Rows from block 11 of a small rotation predictor, named by matrix and row number. Rows with one number belong to one channel. Each number is 500 + 50 x the weight over its row's rms, rounded and kept within 0 to 999. All counts start at 0. Numbers have three digits each.
Before each channel's rows are labels from the 100 images, of 14848, where the channel reaches its highest value: "colour at peak" is the nearest of a few named colours to the mean colour under the peak. Only what is clearly more common there than usual is listed. The data: regions of photos with short descriptions (Visual Genome). In brackets: how many of the 100, against the usual share in percent.
# convs0: expand pointwise conv (model.blocks.11.convs.0.weight, 320x80x1x1), inputs 0-79
# convs1: depthwise 3x3 conv, stride 2 (model.blocks.11.convs.1.weight, 320x1x3x3, trained with AdamW), a 3x3 kernel
# convs2: project pointwise conv (model.blocks.11.convs.2.weight, 160x320x1x1, transposed), outputs 0-159

colour at peak: brown (65 vs 34.7)
convs0.98:513422470519498480531450550585395465509478382539502534591512505487464566515492496457563516539566474525537545502562468383555521552602455604494444542621510435517470509412442508465500504476502476513498431529524423443413493460501475502492553444
convs1.98:488506504532539560516599579
convs2.98:587516568503516559532525539607564490406500507462411445538556457504546501485496547490508486435529495438452547442518506412540561496515483590447513441384542544506529521485559497526501508547508561504422528426614577536463561526546435457588478505491554476518536543516472608484535538551427515469586474487603578479473594514536530462451442455569444526528605472518507561518419486474415526562436446513611540544461414594459460489444550476524502475469558466609533519498456470527440453497492505

colour at peak: blue (39 vs 0.7)
convs0.120:518513503437548494445533505437452505543558458487541564529521492546425469461471448533453547405516453600507522527530430603558514525558539482449460426443523460501517460518612496498437475529515496469568501542405525566442559413521354483568505448
convs1.120:473490447469536539511572599
convs2.120:571483521496451486486511524528492539496413503434591487503485462516438570440530575568506455490489537496574573507494476495582559478626454453459474426546513536553478545466535520411460466404362504539474528496475520393438525464405514416489501585472426439521501537506458472437437550467429447521548531464579538517457503557436582516489488492458431508515468548535526573505509490547544508508541475460514475536567529598552509570509472471413483479608484602357529509547544593461459443486425495

colour at peak: white (71 vs 3.8)
convs0.100:484598459500512510524493459514511504519387491581516524553503457567505590541514439486495464525599480504462479539417447467553537483407509505437488508545629504650587516541562551480457543492519530438605528583505519495458570473531478499492484557
convs1.100:458507487518558589505563570
convs2.100:442485469524499470540466572411503489449482459588481541489470501477548512501508469505475363551530466449490435498537517454480523496481449584434521492512512469499507423558523423632496555505509442481482406489538569512481463569560554459491424529474467408499473486517508456524387533420446400515502521440564583515572465585503523620507517407497383465565382487553562543531485551456442499509512390551472561499551484571482518483521511504516511509474551497464532443434439406503608459545584462

colour at peak: blue (37 vs 0.7); cyan (33 vs 0.8)
convs0.158:472443481422499536563502449454437482529472462563508591490553477467409476483456491444506595503512501478469536537563464543567396483485581456482501416476457444438500416437465379473516462535467510644516423536482475469526480512578490435462440461
convs1.158:469510554498595592494530492
convs2.158:482532485393406471507533445494506467617554529505475533542536485488557439501495487564497549487400514444540500409551584489540496514453550403491529487501496543504583578450535488526509517463475515538622499448428488561466419536548494529415446434518425501507545527397568535500466418587611514495524484580431527412475543499484465372556475491538558515529478476492438525434499540542495494474566418539442547566451496508521593545536468556483454507502513506604561536444546569531493412389498480

colour at peak: pink (27 vs 8.4)
convs0.214:585550463487502487499528563554491530505612525460442572570479575502495501598494414552527428432559489461527475563416506490471456518514545484551492504541494501457440505546556464522395458431488630623560482540489433480491488447524510536545424546
convs1.214:549524462565559505429547557
convs2.214:582520437479489515520566503442579549553525560404549501535482462496487391330457480451468476512522516510519461471520493403473496448487597438560582560545571507467529450557494531484480547529569563528610451528507528497428510483451502522412449506555505544432559414517464535589537490558460492415573567544485494487504478460471585490553537537460480544465540487485528477487477456566551570442482529450604480526389413441595525488567531476557535510509473450524450524580474486544541377505512542

colour at peak: cyan (38 vs 0.8)
convs0.33:462573487478501451525421443527416492617514439576535590562508404531508491485464497451487474499475520435542531505474397508546517483438580436578507585423537486552548566445473503489560583583571510527539506569522469500519513526498429396486466470
convs1.33:453456476535547562515553587
convs2.33:457470385554561490436547488433481515444534518545448471440414476506394460465539522526400488500496386435469482440576411525564451472551568468592455516524448439442509463552495466420441558472566522546469396475462526580416421440483614498450431501511500535504346608533535492489460499442464514519455441471455515411533526504504407592529459453448538524477462391493475576512483555516448560548524469442520520522578537491528568523471504539499556542519514508482544502455540522498481481487491526

colour at peak: cyan (37 vs 0.8)
convs0.249:546461518552541658447510525426544624476491469556493520374515518570468480490534476546497488526464477492495546570490454534550467503450455468443487488383567502505496521487472465471486572545552541510481410425461470565511513435567374455535517515
convs1.249:481500472512575583493565568
convs2.249:552483546466554519503494472464457493458434486502478488521367499394458464451538550412499578536509573424467532493527529497463526540473555569483456606427578514594520473456513528455458450451440447576533506460560481483488534488542457475485461520521509493494518407440511545526500531566584547509459476517484411478523377543501472467503518441462515461492449406437501445577520523450488508451437431501379537456467519386584560511618527430504485490601533581472472504567513420464489572509490370

colour at peak: white (34 vs 3.8)
convs0.253:476520518438497521450531558504530427571455520493483674612498406559479414437520487524537456451518518515478497515489454630461499479497478495435535557423468476580438438554439539512463519531465530586496494545562543520494557454542545496429458529
convs1.253:442506450495538593457438528
convs2.253:489461496483389441499437525427531472542530422526445637468411549471456452533470531497563523503501609462499475474540517569383499562429454528428459482523489483494390489493412555537425533510494391504514478501498480550384467542551468581461510491437469491570465468476489452546452474466493538478532500506504469577518480508453505383484559596492550461492417562524483480466518527493618419445528451571510546529434514461598477509597515548521602454491533550426540538480556495512474581427518467

colour at peak: orange (28 vs 1.3)
convs0.91:547455522505541512474555497489452510423485437557487497527617436492512439538542452509541469563520489427533577607519459437454427496551575533510454489501506487457501453507524559500407506510537448646550525498510510573492515404454604530537412574
convs1.91:488561565517570552550554534
convs2.91:537441479454560588512562529521470508551557687507530485558481465431413568540525418518532499491482486527555554513475479522488525437467502528551476517499534536485584490465549521446547436511488531554526407595499472594403384521447505558469488531532484525512493521485560486562502518575474478406522501530522456475563473554590500438530505508575514534552550549464498518447475526430591477443569586515504501520461545477433510513478534527501578465444450476532578506537369625549581499627488547

colour at peak: cyan (48 vs 0.8); white (30 vs 3.8)
convs0.217:469531502520551552484504523489485516592440456537549531478610386514522499522506485444429536507513452483423521482558497556545484453521462470463459559510500494581512562552447521529593467516438500546550424518515511609561508529464370363547500589
convs1.217:487492468425557547417513557
convs2.217:518534599568559531491400428465537545604493508566453586527484549468427486499532459500495473421497532496494468510523464579516452536430510498505436486648449480429497485491570505517491551454482627436408371476489510511467497591534543570402551421544477533548477486507434555495463468436560524526545509430455488461476509550423436483410498497474601490517528436481490501578457455506553489378530456565486526492522498545487487435604508454476454430474577576485444507470506554512458448505419515

colour at peak: cyan (45 vs 0.8); blue (30 vs 0.7)
convs0.32:470455520436475480510466568537498503589497396428532600501575502380542422468609447491541489520463520525582509480534537552660428477514487508519453480488458455501522524530436482495490492432526531550513513568493533518519513504510545347530466507
convs1.32:500456498461500591490560583
convs2.32:563540412497426399471457462499442539527476458458479584502485495564612541501471473403521553382474468533518425516487596489532550487478454417471488488605618566497439528534434527472493502479552538530486388392430576452489501457509509602483592496543432556548469461459542607434499531524473509427490525456557476520465497441400429485500494499518500460471488516476491465390461492471565452391525516523534498512383469484614507578459522524527509495460503527476603490513494493558483491521503527

colour at peak: cyan (38 vs 0.8)
convs0.269:544553562509516550547408502530456479510533450460553542584442506481498564464526417496558519456565524501513403448606423547515527465468538544428486595448463494500580411565476424578539562501563615511534481530557540459518500492426490536519474557
convs1.269:459475483493510547476586597
convs2.269:515461381459490345531477480545448516552511587419504530526516513552463495601553407582514453537462504554492569490488502429542585422475587443450491435525430507559510505513459546507479531532556536588603580456512457464501512403502429558521501448549510490502532520502463467437469450468443554440415572519434504493504533586527487468552465504630518516594463497477485538534531472459434579488588495453544458475538497511569504427418432443465516486486480495395427523463521468512552423552483470

colour at peak: cyan (56 vs 0.8)
convs0.261:484480460534541473492414444491515508426538465461631627495525485467482509420542373459457517523540506535550465443474449497620473438530440525423469498439509534526504493603383488496465573491540520455518581512511578497484481462522531470555454454
convs1.261:492497497468531549523606578
convs2.261:515457456563371421492460559521505502415531440541555462555507513524444530514526496446496506526568451446490428577561456513526601466453376454524482518485557587557513500527427418434490475441489503534540527414439478493488509436447548517505572474513397474477428538549479535514537501471494584468551559487545482542570606477442439562474456474569509471536517512500487550502455463533467527588433464488514502530468455504481444590514434482404420516485393407524471531447435575484447436587397568

colour at peak: brown (63 vs 34.7)
convs0.163:443427491481483505508486571490444496562499530423584576434559538418470546451525474587491662503481462478490473537469477482440444480500571500437517480523518569425470502523546530515507390556511541515586386492540486464401503481483463530444460567
convs1.163:483478510528542514563611551
convs2.163:443538462481472468378432620463459493571567452439539503477485529472563548509485438451474514494500423469494537460534415525547550501518313517498550543542424506567529473538450509423478507516576462558486489530510502519535530547501524532401453579565472599546484483460546437535463544565512430551449516456534507459501467467516504534472486485512385552440462473548496496465428374503507433425518509499498425575508497514383429457483436494481476482522482554548428412500484559648515495444490499

colour at peak: brown (60 vs 34.7)
convs0.311:556495564509530490508624497526502460455514497486529463432572487522421518531528494464532573554490499463502487567481510446609516476510542546517516477414605357475443587585555433502567424540452537589523511548550505555476524557518522490450560566
convs1.311:522533507495534588484583570
convs2.311:429485574503432466457496553445509504557547604492634475552538502431543491489569527579534474482484399537485481580574452568417478462497492541453564540522431650465567482480478513477511524540502568517594437586461518551502497463505514581519534531549478422624481383512545440465511457551472523567493467488618407491481462531469475548521522482520435487553508438557419508544507487509581571418449496550439515510466405527495451493492465492467510507438482509480472539557498525611566498539547452

colour at peak: grey (65 vs 40.2)
convs0.267:571537499526563502508462502446513530551567516494508481463438458510437497470468591418508493433625440400479485467507337468530485478453482461488485556482498530516482499504603460513468495551498491567463511608441570463509433553571584452437489560
convs1.267:520481457570575479520579547
convs2.267:498503447522499551486523436478525493465444531515481468372486494415502503466493566448506567572411463495568531540494529546605520366472481481548591524569576555550445537416468464509433530483497540412474577510537431387469489521515465506549518477502408500395523515445500481550506503456568549465463480491436514528576514463423486452597549539465391458453447507565580458510489568574493497558568523460529380463414516489541572556532476407545484477546521445495482499541413475578519447522447516

colour at peak: white (34 vs 3.8)
convs0.123:394533471492527487384536642476473512549477443492574503593395596563487481485486469478582537455537484478489533391423479470556475551569404499524534549469462513510438569545485527493523546562489521428528495540490435501523467518498528539444485570
convs1.123:502503522516576559528570583
convs2.123:444469557492607481435529555413498496595571458523543468471491508528434518452534465525633480551430521540528433508572652508533517423515502544518494532567465456475526484572456546505519571551525456482514496578435548498607449408474509550520503435438459467478432525578498538406486539471579573508514476484540549482631576494560479561469510476519488462495605462513523563473514505440550535458447508489567504500441498461529598507510552519498526530403518479424526535454603518554444586564453539

colour at peak: grey (71 vs 40.2)
convs0.19:560461533549507574535431591552490566575446483487592530548456539550416568519557444517537508468543556573524458374485470501411437530546442471485451528458450418516452443445474480516479516543550525547449526534505477379544533537526538539440547458
convs1.19:468537526498579555512577564
convs2.19:502457438492488526615428489488455495474458529509433467508567451453548597378471504519546429473412638529533583494522557509529463534497498530500364544412491513541604510535485453539525499504452529516532542462564506576466460463493575539545578609508466469452591460542537413475376453535513522520495517543521513502577536456519534382492447465525514476496394583473474512416541476454486503479462653503501512573525497462529506486517523534502516499504443506541569544534444451413529569544498484

colour at peak: brown (64 vs 34.7)
convs0.110:516557477607611511583462528394555519511539433523459532447553529525464475483541509543565546545534514511554527571456542468444554522489479491469478503444379460531476558468472520465447499469435455524544542487539447599573408589452443583536546521
convs1.110:482544524520571585520562554
convs2.110:503504459515468555504508511450578518537519445431374482479479493497414493432560502498437529457545454503545411567556501464494576464452429498603486413492489507471516476566548552506473515562509430620531557473470498470477550439537511468472538426490571605498532540466446475477379531599464532503518527512415562506483534403408431556496472527512498572429411444554506557511493489573515391517492553519507387495558439517460465587624469490603531502513530521510512467483454443479492522398520487

colour at peak: cyan (30 vs 0.8); blue (28 vs 0.7)
convs0.50:421548445441524465567474540487469447561486530476503492372493391514567495483435420386622476395461483450496536484456446522607465466529500485514486485500396488480544586479537452506500533524555449520495488544458445474496512503494566437541498583
convs1.50:557525451565559506497592502
convs2.50:472462502474493539471517520398510532470425526479451454548462509548388421600568496538517498515535553567527537491507449504608455524395574568545597567525562436511613503414550550533542602515523434498494473456434510453496382526439505436531488414533440485486501513455439567572473456436477515474509493463482599483513628513584521466452473481517520532479421517488564543508476585496482527442433449491578507420439497451468592486537482492561489463504526483472533437446441490499461506577421572

colour at peak: grey (68 vs 40.2)
convs0.206:576494482533533511557516507504526535503459521626457398542370523492446479605508450398508490591586471548520482466484503491465478539511568467473454583489552514492475500542474448535539451479577459478511383440487487468523454458518435545498371491
convs1.206:489514531524586563532564565
convs2.206:530483443462554479537589430566559481542508544521544487547526421496493478500482502475500517510433570481592517463411534471526428574528546426642516448459432418446464518556528451445443527531535506493507502541467455487523554452555440551492424471603492502543444480472556523585505523483481510626545458478488491544402475398497628476470497508465476430452499508441480602498530481538513609452514449514521512474518537570515522437424551469533513446430493507536514520461594581609633489495455563

colour at peak: grey (68 vs 40.2)
convs0.313:594465510499446508518544511562523526555501525515541487478473505469432514534469477552447509443475515503412436395562411518419530549524540384444489433467493502477531489524529539506497458533639532551509536523546449447453603538538538492513608625
convs1.313:446548565463549574455504541
convs2.313:568512521397479403456497419518496533467503545454444563600550536437500556411463451559527520594498577547474383452474549440580455546507567468486545474478483361471575537501490568487485473447497518478493508528466470528568435504495435506539515477502444443545590433501592517502548477493506614550519552507521533503429473554547652523639442535473446519570475473494481532474588465505493566541507526474506471542406448474561475531493452556505526478415516484452485472547556590521571529528511511

colour at peak: black (50 vs 8.6)
convs0.230:549469551486512458484496534397538455521484451436428537534576508490458473607547569474552543535511545429487570522535494553527508392484456612476542496490450381474534497505522468509440436464455426505503529606468487504441478615552536462543585492
convs1.230:518553560530568576514553538
convs2.230:454534543516540528465529469521433498562490586532468389558532458456472482449538529505475537453510457524511549468532473497419540468475410550463569516536507489431479474467503555491438459448443480469434483476517471457428426539337561422548587421494491482570679560480537557499536494500569526523465582507409440486487413506533466509455485476442583568508494545465460429540606529515532553588501551582520519581512535389518478471486529568488443515510540495441468439526616485506460558492508475

colour at peak: white (50 vs 3.8)
convs0.275:585403512462536490548522495540529563602498448447525604578575438474542366440442470527452489521540567530582427518489499564498477495487450510470464496506566544454502513620554511586475452511519474442586565543497520563499499504506417506469505480
convs1.275:492466524457570573495569562
convs2.275:473528583558511476481571490422549501465519494528501462429561503415436528572532449540547570489482513462484438557539530500519507487485409483534456429588491498494476442487424506564506485487515579545443450552394496492548491485423509521426488534373600445480494502606426498450522482492519517415493439524503439503474549517455428538615564595530499478532502382484508454513470494474488493572485538486482441376542464574570574475492520482587413515475465529366483480424499498475533466592485600

colour at peak: black (27 vs 8.6)
convs0.317:463459489527475582531587525406458531453527440428535463480468496539495595568412437519480459483492519558565549530459518563492516428575457579531522579547565542476426478529523445507592413598539494518449464490573551440499537486449514414506492566
convs1.317:420477444475428440479455475
convs2.317:472505552396522596529543415484540470544479375473457454574513543587382411521505602487454512512572487525427590499495557439513430497504454467501514521443495454457475433484531586505578548511464405455468563474447526539514514536458467473542450477564483519450562607402503475534552578506600526529528496450493533489521534526530507423438555485562479501557513530538585545499498514481532510453498508523438534577484574442557487575435480475511502468453617418564527483524536484445517583566394453

colour at peak: blue (41 vs 0.7)
convs0.85:511531493431520514555346452464492463434543469517497557451525588524464551485438530492544509452520581483490531517456515495547366510498474410540615437551464462446479494422527377492553465532468581532473472489494432556424477505501536434522470474
convs1.85:502514524514566577469557584
convs2.85:489480447439572531584476509589437549453485522398568516548480501469438464434509528487514597585433497378562432421629527412483540568523479524492505566484483521401504521543647500453589463527413482450457507458500507552411526475494497492429488467536505594501477500470616631523484488456569431453552463574435509463617474561539494505528484507486588542509454541503478490466455493540526502544532521529460460493495490486483515529490442545529513537559566507512545468493618465488460544452514450

colour at peak: black (27 vs 8.6)
convs0.131:588471505609531551529500410485535563534495446466465583459529442477511502469506547476459472527507551532415471510482408546481540529512478398512500533489541431503513606654440582561532493476449478552539548554502488410538519447462577482429530510
convs1.131:485469452465451432467425437
convs2.131:548533482518518509433564525425548508441574511464529483542409463512541532412520558541520615588537476494467499448446490531460538544526415470421522508533598539503524431576452517485443586571484390477475543522490432461535475462480578496503527499537454519566495498508498546460519579533433456429496491460482523536515495448544509515465493444500560485411546485534597611483548513449510454499532481534561505514456534478410498630441468500399495506450350530514416410415584478460436495538423565

colour at peak: blue (26 vs 0.7)
convs0.70:486461491458575503489489539422466457493491480479587583531467431477454505529560478532506510582552516509383509544489588432459490515427520484531477464447416405544500562523447451546488585474525528573447521663458554541530455511560467458574529497
convs1.70:465554576533554551449445484
convs2.70:467469473502488482422490603501504479533438478561512480619498590412442509499519501552441452555523495479549558476506560557452431542506536470407550420582449366398436487462504537531541398503582416567533485468476558546489414594586516515442525472466476436478463542423426498490503578452512560524486517547487493493489478489535429385460597479503548508551470570514524464398539439485549441524472453541437452523525516363510477499553461491525546481503499489430489475473470415512488542576448478

colour at peak: brown (63 vs 34.7)
convs0.6:536573555489428482456528513498481495585515575480479498458487566499455558565525522404461533534548492540462470479471452437472595411548459465474569427485437508541553405556584522515450480516573548509426585486523445527409440431500474607567487515
convs1.6:417400458481505532523512542
convs2.6:525532449550461516500515547401466519511531491460549533466516430467484534552526496404471547437555505494539369518587542561588514501457429495489551570561455525511533405484448499554497556572541503436416454534534505470443540350548446456563447567528514528588553493559514525540504502467479457471554497489563493543462548563473526495506585403519379574525534464505468551516513510544468592618502464512572379489480480485449428562469513527436443590560420482493480417535490489463567513559520490

colour at peak: black (44 vs 8.6)
convs0.102:483472523499543486480506434562531464508507522482499576478509532399472515499560552377595597518537530483583495573492432520518531470458466575470459398497481486527418507454594496457552493469457417422603501504624455544467459468572496483464453503
convs1.102:509555541525592567529553519
convs2.102:432513523455532478545512507590441408511456521627550551466481557491527532468502539467633523470439517517460445472491518472491576475580471475435447557516530502478495426432484470433479462635390409535553519483514543484534509485461546504574493509408547539501474479478548452495497540460537453510433489450498497492370526462480544485548515461506521464578442470470557511396557501545471445419473603540461596540485461573485479423555515451473503525509540558433545451603576511457517468494500345

colour at peak: cyan (27 vs 0.8); white (26 vs 3.8)
convs0.20:531512525484527453511603529494464523597442451501514618520533501517584455518527564556477582417404474516442535449545450559515517507441451481487540535475504383553471477518549459596514519600412484440516554535446477468515482456583471410535463501
convs1.20:471491539427575529495590485
convs2.20:529483513563494459367494425412524466587536448580510568516523568531533497521525532504488509439510488540490478497533498535514449473578563566476483494475532554428536504449532473547456522509601517545582563454549514487484545380534511473502509429538417512474495516526459553481451455559568400478572478455405446430525551474550397446439507464469467490458491609422421542463512580519551514522509483461395500429433519515438537478476561599624467502388475448517486536526512563572485528423434472

colour at peak: black (33 vs 8.6)
convs0.22:422493468477468525505466429421523584525473565556496458553486400456441425506502496521517540550530567433524505477559412511490388542531456496518490508545479492599573430522562543546599510527554580561527435552572472587590488509476529493516546556
convs1.22:413500520469439494426435491
convs2.22:533542551611519516562508624502539482507476437505494519514506511480446556467495513522476381457491594469509518544459444394479548531522539450482500583481509516463469611539469486459448470677517437531434440493466559585441555461586576495525414550519490544573517499533475552464470467593482499557434518528544548533481444495443601499577504496430542451488506547469405528534536506543555475464473547525539592481528390446453462470602493483538473524547527523528602535530552480488520609527501537