{
  "train_examples": 203450,
  "stem": "deep",
  "init": "orthogonal",
  "steps": 8600
}
Rows from block 4 of a small rotation predictor, named by matrix and row number. Rows with one number belong to one channel. Each number is 128 + 32 x the weight over its row's rms, rounded and kept within 0 to 255. All counts start at 0. Numbers have three digits each. After the name is the row's rms in percent of the matrix's.
After each channel's rows are labels from the 100 images, of 14848, where the channel reaches its highest value: "colour at peak" is the nearest of a few named colours to the mean colour under the peak. Only what is clearly more common there than usual is listed. The data: regions of photos with short descriptions (Visual Genome).
# convs0: expand pointwise conv (model.blocks.4.convs.0.weight, 160x40x1x1), inputs 0-39
# convs1: depthwise 3x3 conv, stride 2 (model.blocks.4.convs.1.weight, 160x1x3x3, trained with AdamW), a 3x3 kernel
# convs2: project pointwise conv (model.blocks.4.convs.2.weight, 80x160x1x1, transposed), outputs 0-79

convs0.147 097:111084119151157148117159129182085127161028173099120091104106115116149100110129096105124119153089124139110153070124076086
convs1.147 105:103109149085093158108085167
convs2.147 111:136089108082073163114125078084183126111150105153099131098138134097133098089119104098112052172137102125107084142150183108096213168103155133146150146139082075122088156149098119150116112093117200139157123150092072123085136117114105185108144106
colour at peak: grey

convs0.68 088:145090103118125136149124089106124154109146160120089119166150154114125176099134124120081082118103103103119105021098183070
convs1.68 086:143163166150179165130156162
convs2.68 122:107106115165109128155084147109150122125124118098135081135116129194051102145159134176140137197099163083089147120140129139071102074070148160148135162104096060118093091180107151148130132138146078129073154150094107119144097097127063168132178142
colour at peak: brown

convs0.135 106:137161087179150147098115167099086128121145112147135112116119153103123137182130113186240095144130150166083144141097156120
convs1.135 082:143144134161185158159170154
convs2.135 091:117059081120147117123105152143145094126132126112091117146110145157154130110133129075098084158162075189138091121111096153158146129144150091074098157064120072143066149098057149164183141079118074152139084088130107115124110088177096109131124178
colour at peak: grey

convs0.66 114:162143180136140145158096156100115160098105132113098140073144165198093156139174176123102127089163082156181136082137168127
convs1.66 137:109118134103074114143100066
convs2.66 114:104147147096123157100137171107110168118097156129173120137174174141146121109094106101152151085124101143086083112121138119091125118139120053179082049089104127120151156082126069122181205108160130131101102107077171194160176141142092134135130154
colour at peak: white

convs0.158 102:123103106110035111114143108087123141105181203153193110089092105146154094105098116115073124150152134151155141101127131141
convs1.158 082:129140150146179170137172172
convs2.158 085:092134130063177140133105178136160125168146165137173184169106084150127131137140088083172132075106119111126118088144105133174128140129101116204146108151087090113158120052073082154139131153156121153089111142159132106122116071186186142101106160
colour at peak: cyan

convs0.22 105:161112162145179130106108133190122099101077130106062115097130079130173168097125154149119091081187150113148146181161117117
convs1.22 109:132097113150068121138068139
convs2.22 076:132126118128149089170094115050097106157139179058105140086112151102126139135177168127085068140153153098147091126162045184142075142075117135131102142100070138113123135061121128138119103071128153133137139122149105133166103112089153126088185157
colour at peak: pink

convs0.159 109:182134158112144133064149125141134128149130220131078155136116128119084078131133105141125181111102160170111103097088083083
convs1.159 107:151128103152142054141146091
convs2.159 093:123129145086113127213137081123126110146109133135135102106115124174082134095086125190125219113144110169097106103106111104083132117168165182157079155111179154126062122189121098144158122126165114120129147134168137088062176162124110173158139139
colour at peak: black

convs0.74 111:156166139140078111083134128123106139127125116105119139117146114138173213099114071130107029113149144177101134129100088160
convs1.74 094:107145161153173163166173126
convs2.74 102:151162132078131113077201157147154150178107118130152101112109151121213111161110165082106150132160146182192110142152153193129124114136122131102152091124094090105147092130151104151177152195097175154162152070140122159112137125132087102126085179
colour at peak: black

convs0.114 104:138050121112105173109137133157170092151098068074097118141127100088139129121042126141104103177164148111152110114142144099
convs1.114 096:121104125106065087107100094
convs2.114 121:117109130084135086100079138141103136117144168128114140105183148137173113101144128132166187117121094120157197096178144177130125098131141091190121154133130152185142127083063135125162093149108103147050059102140065168109129134149103078145121078
colour at peak: black

convs0.109 091:112144096159143134093089125105167138141177074166141140131155083133149134142137174134119122046161060138164142148178182146
convs1.109 140:129089120072103107092083114
convs2.109 097:092186100182148129140128118040132124182110138152156088103101083110137164195133116078132158138133130152128142120075165155129136137115080039127106128100129079080158110101147155180090147116123096094091147130100137116159153192167151075122132145
colour at peak: white

convs0.117 091:105086116107118141129155127154077121059079120140186088106120101103088109142085079186131106103125078098107147110109076098
convs1.117 102:114110114112164169122167188
convs2.117 113:153195134107145134098155105121119150148133073141173145074127171155131157117110107094110093162156127110175069144084066133161091166087081116104162112068097097098104147148170142125105131171188126111095161200111122106158175127110116129136054135
colour at peak: white; pink

convs0.134 115:110116101129165147089161114123092136121111136124128110123176131190125151110106129203134139114136060158183114161212143079
convs1.134 105:140157164152181167149165144
convs2.134 100:153115169129105157144088126165130123118145099150159136135173169171172102142144177079123121076090102073139112126107083150124106172086132153162195141095115102108101095098156126169080160206089167135152111140142102144130085097107135204173147184
colour at peak: pink

convs0.151 091:180114127174124129144101120151111166131121173134139137167092141109140133159108147100227136212161107138143183160122155154
convs1.151 092:120134140144183165152177165
convs2.151 099:111102085183125133179164119089120120109078172075124189087145130121187107096130160171081089096115073132090156121161109147132092098090136085108096119093130184159156139153128060143145105087125144093161127084129134185126128069153117092160163106
colour at peak: cyan

convs0.89 098:119080141157159142152152180146106131092127176142150117158089162101124119194098156107204117141142127126108192163166148076
convs1.89 088:142157157146180185121135157
convs2.89 096:105098095201168151113148187135088174208126112128136140104119115108171146122211154098114136075099056159106100134138147140134169120111174100141145145119149139171074126162100138164149119100120097120129095124118132153115172068185094079153154155
colour at peak: grey

convs0.63 096:123110122201130110076123164101121100141135182142091142102127132168184106100104053145135142125112095106057180099145131147
convs1.63 120:106089145132052153129114143
convs2.63 074:169109131178138105161110183093169131183103080143147098123146092088108155106177183149071125159133098163116144104133205123149103150127159137157087144137139152150078179108140113156180163120181174140119116124114170128071123204160092108152144097
colour at peak: grey

convs0.79 114:135175111105143091161144104108135119131060095185075121104118113134117129143138148117154129103203191074185111101082122121
convs1.79 094:143158136152168167146173172
convs2.79 113:088185168063107119083098075123145097175070128129139182175121124114143141072082155131073150164170080101134143182120173122128107134099110103130154163154125107146146166120104145105145151112090133144099134159141162101196134075142165095086098076
colour at peak: grey

convs0.106 091:120168101163125145173135166110152105076092123100126174153146133109171171124137140127078084085135065090093171153096187128
convs1.106 093:148161160141187175107126146
convs2.106 084:139096145153115090152113105122102178078145112137109134161168101118144123112125185161149100122116066142150137059172101123167119058131095150141168179101088101102115105132197117080110174129037124123165105110124181152146134144120100120086089181
colour at peak: black

convs0.92 077:066115100178081164130149141143133087088131147150089123152069120129106117147117132100205092147161140077146153120161190145
convs1.92 094:134152130146182174138151179
convs2.92 085:176078133131147093078169130147054144172081099102075152107169078098155116131088116216073127128138123152129143137162177133167116105126111140162126195095136115126134134202095137177133111118091137100165112173132103126095116069125095145123146156
colour at peak: pink

convs0.46 090:164133099166125094113136143128161129075132174122188055103106123136138132122067159135171174193166107119118186112151120144
convs1.46 098:131129136133172167137185175
convs2.46 082:119112065148144142121163092072171121149118157121193186139140119133095129129104038118132108083154118168094160071108159140230113140177124148097103145117140124176116121126155088153159160106151144084169160156123172179128137103150149118148092111
colour at peak: white; cyan

convs0.96 098:126118099090191102105171154111101159149083127088125122101125143061185115170159194095156120101079118140092120113123087111
convs1.96 108:142150152163179162156170148
convs2.96 118:161119174106085133092096092116074164135177181134139108142141107155117170164069137149110061102069177156111092104102089148107140139100117137123168156138110160141192073143097159173117147102158146169119111091107175126164167098115134104124131046
colour at peak: grey

convs0.42 106:156170100155124138134144155100177127122230077090138108126130174139139162123076141182123142091159101121105098126117135186
convs1.42 079:141156148146182169146174151
convs2.42 115:116075114078063149122113115135121109112074145077131082111138115155157097165157156087135134204146061107044090104190152133077132105091140134105116117172139181137091116131190141136150118151150145164117048113123131117138134136104152116088100122
colour at peak: brown

convs0.133 091:119178124109139092163100082181106169167123109097125144157073121125124071149077155158141090139186108089184129147098125159
convs1.133 094:121108106114071079125099089
convs2.133 101:119190144097101078142125105128123125110183131178122098054066129131163120099175090121142172077124114146105107112117129149173082074112149142138196133125066112112160149131124130114083085163108115142154078101115136152111069149187171133082171099
colour at peak: black

convs0.50 107:147056066093112145143209133102158147111209122090104107125105108092092116110129113125152128094122107137104103137139114189
convs1.50 102:123145159067115162095091107
convs2.50 102:112040105139159107111177112112134142102099101162138147078205158153128147164071164041137072101122141112103126120137137096143139087163110167141149135107083112120080136158129075113119129123111102083156107152191131122129145182156169152182105097
colour at peak: brown

convs0.14 094:095102117193084103126122175126173123094144157184163089123144139123101136121114090143189139178161101123156209107145138145
convs1.14 106:123112144112152189122167178
convs2.14 090:164132131129129144130173151120127135154138115082157181164128071152165107151140072148158105079123116163119110132134122172158121081183138146143088170140140146163131158192114098118188082136102149113135145195137205153112079076120112090218120125
colour at peak: white; cyan

convs0.150 098:154123084126130124118140176113216108106121086104092221133106142160112127109150142164135107105106097081109180135100170120
convs1.150 091:099081112161152086156163151
convs2.150 084:123125134169096147095124180144143145138087116125092188135135134136129119104140111153217103161137121090167106162105087152079149096097080152204099086077157090136147087160191116080127123079094150148166147149088155154110153104101132097124070169
colour at peak: grey

convs0.48 119:165166075115138138137106115133115130100181162152134169147144056121165109088126108081182107172063122117133123135127202130
convs1.48 079:129152146148170166163175164
convs2.48 098:130170160086113155129116146139172138109129203158078112213174140097154076155117154139131151084130053142159114155142109163138116117109147033158081134111104184131082141113076155122123123155102075158087144117096136113108107100156120173125134148
colour at peak: red

convs0.124 095:078127144106076157162088157076130147135107130164118102089141072082113079098118118167150173142127132157137183054113125152
convs1.124 070:102125146130183177136169160
convs2.124 094:150128135085103148155115117132087132160119080145136190124108106198171130091144081100122090155147113134146123159139088194140140066110138133085123137113149119141126120132141131149044224180194135165083092163056117117146131118149134088137126148
colour at peak: white